config = dict(
    encoder_padding_mode='replicate',
    fusion='prefix',
    fusion_encoder_layers=6,
    fusion_encoder_norm='rmsnorm',
    fusion_encoder_mlp_ratio=6,
    fusion_encoder_head_dim=16,
    fusion_encoder_moe='expert_choice',
    optimizer='soap',
    beta2=0.99,
    precondition_frequency=50,
    one_sided=False,
    steps=2800,
)
Rows from block 7 of the audio encoder of a small audio-text matching model, named by matrix and row number. Rows with one number belong to one channel. Each number is 500 + 25 x the weight over its row's rms, rounded and kept within 0 to 999. All counts start at 0. Numbers have three digits each.
Before each channel's rows are labels from the 100 clips, of 14976, where the channel reaches its highest value: "peak in band" is the frequency band that holds the peak. Only what is clearly more common there than usual is listed. The data: single notes of musical instruments (NSynth).
# convs0: expand pointwise conv (encoder.blocks.7.convs.0.weight, 384x64x1x1), inputs 0-63
# convs1: depthwise 3x3 conv (encoder.blocks.7.convs.1.weight, 384x1x3x3, trained with AdamW), a 3x3 kernel
# convs2: project pointwise conv (encoder.blocks.7.convs.2.weight, 64x384x1x1, transposed), outputs 0-63

peak in band: 2000 to 4000 Hz
convs0.163:457511496522450504516524457469484488496485488466487549508492501490530482495472526474488504523493556476465516490515457448520503517466495519521537526511515493487465528501458506486472488507507455
convs1.163:481492487491520505492449457
convs2.163:513472490500481461545500520481493503520521511488483469495522518469538516505517468460488527515516437506459496466523545478508508510516437480535495507544491518455516509512503483514494486474480463

peak in band: 250 to 500 Hz
convs0.65:530492558511523542465455492509514508459497493488556542491546520522567532462486501506541513480504503519508509517507494511497460521519506501531544500501494522479501499524494481506510481467504517
convs1.65:437470501500492521491495507
convs2.65:521490518527479501479477445488464509528503484530500489529543518497521501449455505491473516477531520513512476487480504471442505505479472556541471500469513514477475483511488482465472503510530511

peak in band: 1000 to 2000 Hz
convs0.133:492476497466513486517496510520535571467478481589472464531497552498473510517503501520479513471456519507492478517523481480529491470519478506515507509497502490505511467511490490531515524494534502
convs1.133:461491464490518510472475472
convs2.133:505508502448463460496511504476519519482472505479529551496533496468472502512497494523509456487488494482520513520510457478483440518489532509479507489500519481535530483469505505491473510491467576

peak in band: 250 to 500 Hz
convs0.372:490486482518521536521499520486489541540520489542473504464495482492497523498518465545467485483523523523465529504494496506528480457488491487459468514461482503537448455521482480539507501483517533
convs1.372:523534515532534521471514501
convs2.372:536519469479495496487557531474460485483487489490493486493518501486477552502511500535496527517544515494515483453505470481475478467483518553521530498538471490494537520482502466514519494502484557

peak in band: 2000 to 4000 Hz
convs0.183:482529496463469520500508471519497491507459489486466528489519504492504497428533509486507484501469527473521494525498572463498493511483511499481508533528532539517472493484542454488532509504516533
convs1.183:529462502486493471523492459
convs2.183:519501534521482505471493463520561465551480538518526491469482504501483513469492509540483524519511525469495497512504547518520522477543501498506527559456487490473486457531492491501505526499511490

peak in band: 250 to 500 Hz
convs0.355:514532520486505506484482500450504511524523471525485539530519536511490492539477516471497567481514515499543482510479494539489488484500470499525510503492550470490509436455454491513511486499498481
convs1.355:498493498510508500445460472
convs2.355:490503488502465495422465493499523532445490475489522502509463464491506533478504521494485461503474477546475527498490493456498477551485489480497513519493500470458512506518495465514495537531482494

peak in band: 1000 to 2000 Hz
convs0.150:470487471493518517500465498519539461503492441478550514495488503500501535548530482495545500491478465516501467476481513447512496471472470482501539479525503495461537477484509518470518492499522476
convs1.150:440497470493526497517503491
convs2.150:481515494506525451497479509508549457530539520486528506446508502501522497503524505480501449504481497491511461482492511536509471554499493543496538527511517515481461507510505467500556513518468523

peak in band: 2000 to 4000 Hz
convs0.246:525494517494477528482548493500533493503503535438484459514510527526536516554458522526442522492492488442500493497493503505532518527489496489500525474535473498512487518508474468490498483514518466
convs1.246:522517512472485457500457494
convs2.246:483510479479512495491517468496505477523462489518505531486505506542522503499556544479476518480527460482461527508511511489518495497514477530475545485431538469518466497487542504496479520537472494

peak in band: 250 to 500 Hz
convs0.261:520503513530499500505525484493488552504508523517475505500529515517543501538452490556508443474508528511487499533479500470501488486514455534499499554471486465454508498504463488520479482464499519
convs1.261:507534469519505527510460474
convs2.261:521483479490499473509530458479470493504457521479519543471479473491514474515527475508464466511477508493464510439493536531511467480514493498537516484501454470522542531491509531501494535498491535

peak in band: 4000 to 8000 Hz
convs0.206:507510499435515475504495480490524531502547489501511524506507488507458509505478510477481549487496498448541434466533518490510486463498498513458492494507480487447481491479528478542505496484485476
convs1.206:473511483521551524513491525
convs2.206:522501482503498497467434522482502525522518491476465503516474496506447477507536500494498466523548521544447502464479498449516502496510520506533519454511495520486514525525526536516491506494519467

peak in band: 1000 to 2000 Hz
convs0.162:500493503506499519518548517473493444492487493512513460494510479519514491481514475504476468492485446499487506453517509493537535501485553508523440475497455454450526493486511507514504466483495478
convs1.162:522475478474462493468497471
convs2.162:491474527524496493517509512516455520504485521489486466488546488505525514496463467486431505500578457509499506515475485492527474454525521480482466513512480511520479473508488514496475505530530470

peak in band: 2000 to 4000 Hz
convs0.366:501502478497476579486466549485446537499478503548500494464498457495471491457504486497490502492474467497512508487524483490489493513501520502540454524509480518497511472476507450486503491456510497
convs1.366:462470481470539508498517486
convs2.366:480474491481524510537512491512477517498427567492486456445519471488494498495521514500495498505560460475488490455516479487516517507472506520516500496503531515542514521521494490466463484514505493

peak in band: 2000 to 4000 Hz
convs0.119:511525510468495449502534503549503515502529558489482519482512447503463491504488487486503493489460511519523503496496543472544490512504444487501520501483513481513504478469522486561526490491549502
convs1.119:499439476517525510506515494
convs2.119:493500481487496491506447474511544487509507489474537530486498480476525444539488514523479538500511495469479517525552472516501532504487530496505484568464474521468522542482472524509483490510495505

peak in band: 250 to 500 Hz
convs0.217:487508517480497492467517493514486532510525500440461501477498501493530504472542487468495491532497466521460473492512518516493528513501442528506486503513481555490544497484473550547501536500467504
convs1.217:484531495503515540513483545
convs2.217:534496533464537508446506526518504503562500515492513475480528490533493466444511485512455505494476502477542516454506503477477515489504521490497535471488493492453471510504534480481502525466510484

peak in band: 250 to 500 Hz
convs0.190:507487506485480508523475454451542489499504481492521533522513510515528484459549493478504458518505498505595505525516503513461501495526476514521521539497506474465492511492546494518492496503477508
convs1.190:486496501529488511529542541
convs2.190:539486478521476487550490525518468463515429489518506475474517504554517494532489493510500524500489516476543526551538479495503444482499478536500507510492493477518500511518508516522521487500470532

peak in band: 4000 to 8000 Hz
convs0.138:475553471479502517444517450500536486498509499501544480506494506502475506503517487517498483500534498497489478546559502494503482511475500452511449508503527488439469517509515512548483516493518506
convs1.138:505470467490495466497491453
convs2.138:479523491489493549482497517497507518476476490494504548549516511504484522477499499502491487506488531491488531518462567517501518429483487485541520507455532532549504474492471490516524490470517491

peak in band: 2000 to 4000 Hz
convs0.285:493507556512504530491492457477469506501469486533526521507510468523514516509548519472522460509552469471477534513495534512506452517513483513517507478481505501470485504470531504523458485505508556
convs1.285:512553530486501523485495528
convs2.285:503501488498451480439545535497513522534525490497519510489487464471517536552491472525479461478484470488501449461506486478484496480493521498463491531476491499477491487475525527510501510505449522

peak in band: 250 to 500 Hz
convs0.174:524477485507471508560514491515481481449503486468527484514505575465514433523510480478504480490497498511494487511480535508518513500539488459510507526529493494489523501524504527543509493520535470
convs1.174:538496491469481514501534537
convs2.174:494507526515473522527516518519464526502504556529535497518533512449470529508458511464464513481478528537511536492509484551518512482470500477502509499491498519511490524490480479515520515513523430

peak in band: 4000 to 8000 Hz
convs0.297:495521447481542528505497476507518550503497473520525513429517546517480445514461477501491501505482495536489526498490505489464556451475467519521503487489491525507490506497502533502506485479506503
convs1.297:487534502478535490463530515
convs2.297:474457485497500447486506504489509476490476533504480464467509514486494479515501561509519490506548494485515483528530499530476488488455527586507488522545506493506483488478475521490504507501527529

peak in band: 250 to 500 Hz
convs0.30:511533457495485547529514483519489523511503526534523507517524496471520494494523489495479480561503506504467572454519519499490464516534495521502466453493470524487521483484514463486473508512467507
convs1.30:511477497506479487529541543
convs2.30:534497472517504499481496485466475539516501498521536456486501491521434485513522515496517463477518527540526489534541473562528494486488499523489500476498482541501526492521495489540451517502476489

peak in band: 2000 to 4000 Hz
convs0.76:494514469478496531482496563543504490523531499459509481475523484429473497495504437514522507455501519490533493493518492506503476487498478517460515487498492510500492539511492465492510535480549476
convs1.76:500503484508497452495486448
convs2.76:561479484457491493523498470526471487488466512503476531465523512467472490519523500521499510466514519497487492494498524482508449514495450510485510513497504474491509472435492489548484560492534501

peak in band: 2000 to 4000 Hz
convs0.14:541511496505484524514489522475488503496521499493477512460455484524486489472516544521561506494532484510534500538476488501516563509502508482531471499493497524535504535476468498456454495483488454
convs1.14:527514503482445513500473479
convs2.14:560496512510511442510523499512459518531473517454477476504466522538512459518506519530451486504517524503507471491478498510526522562548485513528469518484495477503499522475507489507489498510486525

peak in band: 250 to 500 Hz
convs0.6:543476500501481516503480486453500445489499496497476513513491540497499471473522465516464494493522488472484525491494514490517464500508456568488553468515505482505490494534507487483485444544482520
convs1.6:520516529513515551501520527
convs2.6:500473467526484476480505467478512487484497525518484497492528544514479476563505534475524488439510511464516506514447510523508499501516501492526471506490516550547488478457499501459486488537488485

peak in band: 2000 to 4000 Hz
convs0.132:525504510472511542507481510518511458501494510522502523508453531530512525513537539519532555518532482499495478473472527567485480561470493513479468518511518502484504518491478482516478537492485507
convs1.132:481491490480558517483510475
convs2.132:496541473524540500552509489475514526496492491489504507545458523494490498518429478508498497503524559488493521515490452484489525480482513454539518503507491513483509501533538489488522477458482478

peak in band: 2000 to 4000 Hz
convs0.89:503490546503524504479469526511484463506498510504475536536521508477472500468518453523490481516503479507531501500518464492555526522518528500489463504487457511547532485470485468542462518486459508
convs1.89:547522496491488458505471498
convs2.89:480480510450502486528524507505502515480497494458510527491534498494512471489481496451486496481485513503513520538544533477496492484519541461541503492560506489501489484535543473492541485451546499

peak in band: 250 to 500 Hz
convs0.347:544485499511490495498510504458460542520470511474470499507479488498516510498554495510496519500576532548516522495471535456474540519514515499500543489488487495534501479523507491496483518537496463
convs1.347:508485522512537505503453468
convs2.347:526510511486494456499520513504540462541491490500519502489473478523468514512528507520509481504575509507529512487529471520497532549459453539504496495477487482474517552481506522491478468500514532

peak in band: 1000 to 2000 Hz
convs0.139:509510471507487524497500460497463490459499465502491498497481511475507517466443519489503512512479489518545500534518493513489521525514545463508528531530486521549542491489467547494495450451505493
convs1.139:471515496477506506453473468
convs2.139:485493457492502507507477529494528522459510536457476494480542524485524522498501505501522491523529446500472478514506507438509495518538488506530522451473510452479509519448504498493477477476486471

peak in band: 1000 to 2000 Hz
convs0.91:471506479486472475526513462485490449482550527532478444540519504523470484526501540522496526490489468510506509502527518524458538477535510523501485502485529477528528505477480488501469504518502455
convs1.91:531517496460500512496497551
convs2.91:535494475475503492504492494475551536562473546502505520483461500510484452477497521503517475508507500496498497517526475532519503450503499520525487484503470493523452492485429474488511473527478488

peak in band: 1000 to 2000 Hz
convs0.334:481481494470527504484498518498511544489551514514514514530523523516474456532540508480523491488521495494482484496533440522500524480509526505535456435502526526502536518500540473496535525503506496
convs1.334:511527517528475458496502464
convs2.334:518530470435500468526492523539530445475459511460521534500501485524471500525481524473522481512502524467503500485500500481514502466515501471523495502472498519499470482522543538503534463526512478

peak in band: 2000 to 4000 Hz
convs0.279:472516570485478536501514481477501502526480498524509521522479520532508497498515455543519491493522489505531485517508489492474486519507452531547511499501565505508531472493526456534455503522508509
convs1.279:516533527545490517470491490
convs2.279:504468514495516510502499499499529518507508508486520463515446514481484504504501478474471468525478511558484429507474530530487551451439467514524481536469472515512508503505499504507495495506484474

peak in band: 250 to 500 Hz
convs0.66:479452513477483520459462479441475513472508520487494455502518500516492514543509535504492464479503510444516541515519540503471473525463495530496517498504537482454495491484496498519518475508511472
convs1.66:501502495531513499563515485
convs2.66:509509495462480484526489501440488514504496475500490505440555516511479490534477480491480517521469451464525518490533510477508504484520449492479534496532546504527545484476501476518476494521515489

peak in band: 250 to 500 Hz
convs0.249:477524514518524534504509491474505492492518483511509535488516499506521473549489522537557506472532483507518512555494502519478458496510515462525507518496522462507446514498458475502562472517483520
convs1.249:460476480468462502525502503
convs2.249:495495476487479493491493478505498505454530455500473506506493525498560533531463547556496511493497521524512521511499486485491516500501509474483478464535527513462486531503521455463526487501487435

peak in band: 2000 to 4000 Hz
convs0.130:476561561542537508505506495461505510499509519507505493500523541509521458468506483529524522463536519508486499522491486512507502533535532466543522480477453507521480518507504498452510473506498490
convs1.130:531543543498510520480510496
convs2.130:517469506490460515497511468473496465493499529497524505495488521534528500514496474471496508537524455497482476461455534495508448509496513522503477506555486477521500503516496437477523489555497536

peak in band: 2000 to 4000 Hz
convs0.284:513525531491500539478523544549509493488501497492503467494497505537501515481512502561509509508491496493503475465481507505503521514497503436491526482530455506501418518489515542517519509488470463
convs1.284:532494520488476485556509498
convs2.284:488495473511536513472490539517451485492509490505495499538502506511522517469512479518493566516560473499503515481451530476481494461502484508484502516504550486513487536440515514482491499534485534

peak in band: 250 to 500 Hz
convs0.62:477524523476498515510477443520493511460524464474513480497535522516482480545495530497501478517470481546542525453488494517495520473507490497478497505520521509524541489438484466520485533479530489
convs1.62:488481461496490501527516549
convs2.62:532488505493505473484467523482496521525474533496543479515493496511521483491473508541502525556483497535513509527571510493478479487474500479468502473465465491490531514530445469483460521488482511

peak in band: 2000 to 4000 Hz
convs0.274:506485529507510570470437497485505506521495471512504513516465502538480477478556481512530494506512495496517528487507499481500472514482471480495454478508500505433512498508518487558474467490523483
convs1.274:562532508517512507504511488
convs2.274:500502514490483503519499513484455478495519507525482456482485521484492452547506493488463502507476498529511457521542511540518457462483508531538483529529484499470452519495497515472474511512494438

peak in band: 250 to 500 Hz
convs0.238:518516515500487464556450435509481525503503525477511499515529491489510461499498477484516502549454472478455525474510459537514472534495499480494467507515501493504525507490514508469493475458522480
convs1.238:487493498492507531467489557
convs2.238:551514465503478520465481478483519505490496523510491475562474536500478483487478501479569506488504511541471514449485471498479508487471487481508519484484498496489533535487513506512459511484478556

peak in band: 2000 to 4000 Hz
convs0.68:516510500522503499464519475481488490453480483468484550502520509498496539476517511508502505486417490507527496535505486467522518445493546475536474515518452483507512517502495518492503554503511500
convs1.68:485509481522512455470474473
convs2.68:515526477443482508476526491479534522531510484523483488482498498508516524481498551513488493509453484488467474491500466512543536473529536494541526471477506498465468482467481447513501472467505501

peak in band: 250 to 500 Hz
convs0.22:466487493465519564507522492472504474468466487493495503461510529525485493483534442521459481474471504477503517502487493469505493484484475503522482536439520469473507536470516482487529530485480494
convs1.22:485490497479486507537554518
convs2.22:509494456500451517486496502495509463523464501486473508507504469515510493503502463496490504503571508486563529530543522499479480508518514502497459517500495479487534478487510479471512475475532432

peak in band: 2000 to 4000 Hz
convs0.92:453514484484501518513511444505514500513484474514491501486519510468509528535496480494476451496514476524504476438509496510513473488521518492501483528513515482461438573489470460481509506494533499
convs1.92:497466464499500459461503506
convs2.92:487555514450495547496522481510467504482470519496492515520519485513498513500505548500469506484480485468512535522489496551508493490536509509496536521467489516476460478507541453509480478444474474

peak in band: 1000 to 2000 Hz
convs0.185:479495535504477514499466487533513559497480439534516533509497436506534520479500467514500517510477444532521461475499496498462485510487524480485489505566501513505503501472496503486515517511480501
convs1.185:485486490499491513557523534
convs2.185:489500492499488511462515516482536460521497496469546524514537502527477509496522496506571526496509466525474460487497532506505493479511535516479490494500436471532503534490521491528546469476528506

peak in band: 250 to 500 Hz
convs0.374:518514498493515501491502526469499523512517486547481482492516504528538459484546521470525486509473504540481516555475472507493517493533513508494471527449473442516482471453502505538513472515476520
convs1.374:553498501524501529521502531
convs2.374:509535506486503475479486506473496524473499476469483486462516485507548486488485469553547509452469468473499490517493472518494525481485481485467511465469503534472533487549506478502478553511480521

peak in band: 2000 to 4000 Hz
convs0.108:480563538532503502474507489491471531494465486510502499517504486509459512495469498520528499475480489545491542492477476510530488452508517495444469515501475503505507480438489517490502510483440524
convs1.108:478466472506502525456482519
convs2.108:499515480513512501525477494532464495499479475505493476480481489467533553490498520521519519524491501497501474500522488485545527498518493552482516482460513442489471516521536518511524427526457520

peak in band: 2000 to 4000 Hz
convs0.154:503518522460526486480501447496471507503476528505497502483467531496504493547556513481507516510500485469461532461486511475464494509467479486470518461529495508489498518456562483503522483465529484
convs1.154:494498458522532531506523528
convs2.154:466487451470514518495507479483511488506467491437491481492479519477491486484519493493494509469457456477505457497504499499486516547513540504492491459525535497475507492510513461576488479483489534

peak in band: 2000 to 4000 Hz
convs0.182:523465481511466476512515554536521526517502500484478485466518489512502507551543518509489486463481492471466492492516531512455512515511515502475501484521515552510506517492461501514571475513466522
convs1.182:506502502547491460495492459
convs2.182:520484507482498464502482507472476505484507467491496464477496483480566512488525462498453503518578496498507473492504472504506460483527467492476501500513521516543506535469490522498535525514470546

peak in band: 1000 to 2000 Hz
convs0.278:460552507519467463528512462500496509509505519519492497483508431496511466462458524491514488525482498516495467501483483499510512541543528482543516493507496514495494526504457496502486493467562524
convs1.278:456486482503523467485472477
convs2.278:495508506489495497484515508457469504473533501486511479424536509497523479479483548475505494506460523505509506443487484512526484524513462486485536485459509516535500458498474495531457522490537483

peak in band: 250 to 500 Hz
convs0.116:522477523499496504511500524511467515508422482461505476507502505500485514457523548510569543552487515483477510489491481487486516517531523472466519499517498536508493528521530521480482509529486524
convs1.116:499483462480476470524494463
convs2.116:482494496490454497490507554482529498536472505487492509530493541507475489539533538528521505531510516509503495465533534436558514504486553477526533492517496494491495508507513484482473501478461491

peak in band: 250 to 500 Hz
convs0.226:496473481519484521469516491487579501521485493492516499502484531476450502459489483473478463523520472468549497544514521553524482493516490518540497510505505473517485492474500510528504493511546470
convs1.226:475527543489487524476518475
convs2.226:485510505529528498499487523520474487512455561520500458530489508495451533516476543534476438533493538492491501498559490478499495501499488504503511509488501474466491494545525540487507526504515476

peak in band: 2000 to 4000 Hz
convs0.153:522485522530509493519456509494499517492501547477491489500504522503470489479510506491517487518499496511557483521499469511521467469568472527536524556476544493521532514477484491481454521458524499
convs1.153:516524538482459481472509490
convs2.153:501490520496479533480497485498473513492507483486488506505456483486465496508469492523468483461517550504507474504499510542484543503441490515546482499506461510519531470496556473507543533448479512

peak in band: 250 to 500 Hz
convs0.282:538485465481523521492514512500482509467458513527535506467507526489510533474458472534490488467478540494487469489488461516516483475479474418489492490529488498523471467492493536513499532519508503
convs1.282:489457468501461481473497504
convs2.282:481485503438499529458490471467502522490484509487474477502485537490496523500474508507503505541522520520415484482541523483514540511480498502535461520478495506488473538477472519506480524497535509

peak in band: 1000 to 2000 Hz
convs0.180:527499515513484435512513506493487521497479482471465522511484470514518520503518486525489522541493471488522548509502483485524512515498462518540557491536490505467548500485507462514466478466489448
convs1.180:492485499479534465454497521
convs2.180:497532520498429499461525476486512460507445487476488490463504494505451504493512482508527471500481499509503477513518515550481504542526526512494511452467513469503491525497453498468503527479532517

peak in band: 2000 to 4000 Hz
convs0.193:503471492515492509519507522489443463507521482515513503522543515480531505501473494561523468469525526450540495546505451495464507511507523526490497477522518503508500509532504503501518529532484444
convs1.193:516521492521459462482507470
convs2.193:529509508502499520510513471461521482530510512493480518468534552509484497505496522512447508564542519489450460495507501497500512515489495469512468441464500484527485496531511535516500502521546517

peak in band: 250 to 500 Hz
convs0.1:485460483482506489495478515468485468476528502481501448505511541474476474561508478482505494486480525475534501498507457496549504444514497491560453493495516473517502508495488485511479519507493453
convs1.1:494499485464455471476478510
convs2.1:519535480448506518482555525497508525520479467496485461447484506497473498468455506496509512450523485460492500504496514480474512538511520447464494502494477523545491487497480512500523471518497536

peak in band: 1000 to 2000 Hz
convs0.53:485476534475496502513510495537477499451504475544484502527537507477489521475490500544527488480533526517515479500452507492516466509523472448469492467523506495473500519502487490440507543522482457
convs1.53:483503475499506470471554495
convs2.53:492490544522505482523526539487503467502496493469515538521502524483465479504473514531520528534469523462507511490481530558479508487517479496558548512504504461514517490512566495518512531510495498

peak in band: 250 to 500 Hz
convs0.110:469488495528485550480499520455498490486524476562457458519509551512508492497481500485457498464493502460498507499472503500522503481507573482489526499489536545472508505492466496501518468500506504
convs1.110:512484477514468499456480465
convs2.110:511486523464544485519532495503444477476510493465540527503478499481462478518490503519507474482548507506508510497458494478507492431515528484484530521546538524455496493478516497486486498474473480

peak in band: 2000 to 4000 Hz
convs0.106:488529489489481468488465472527470525510480528463515485476490479526524507470450530516484524512473517507511454491455456474440526451476479496470479512518473493475488499493492527471492503495474524
convs1.106:473493468502500524482467457
convs2.106:471492527503460483510529506493514517466484487513488493466475486491533478489468525447494528522441501494453501489530500545485532506502502526508463460507480484491474524484474493441465523510536498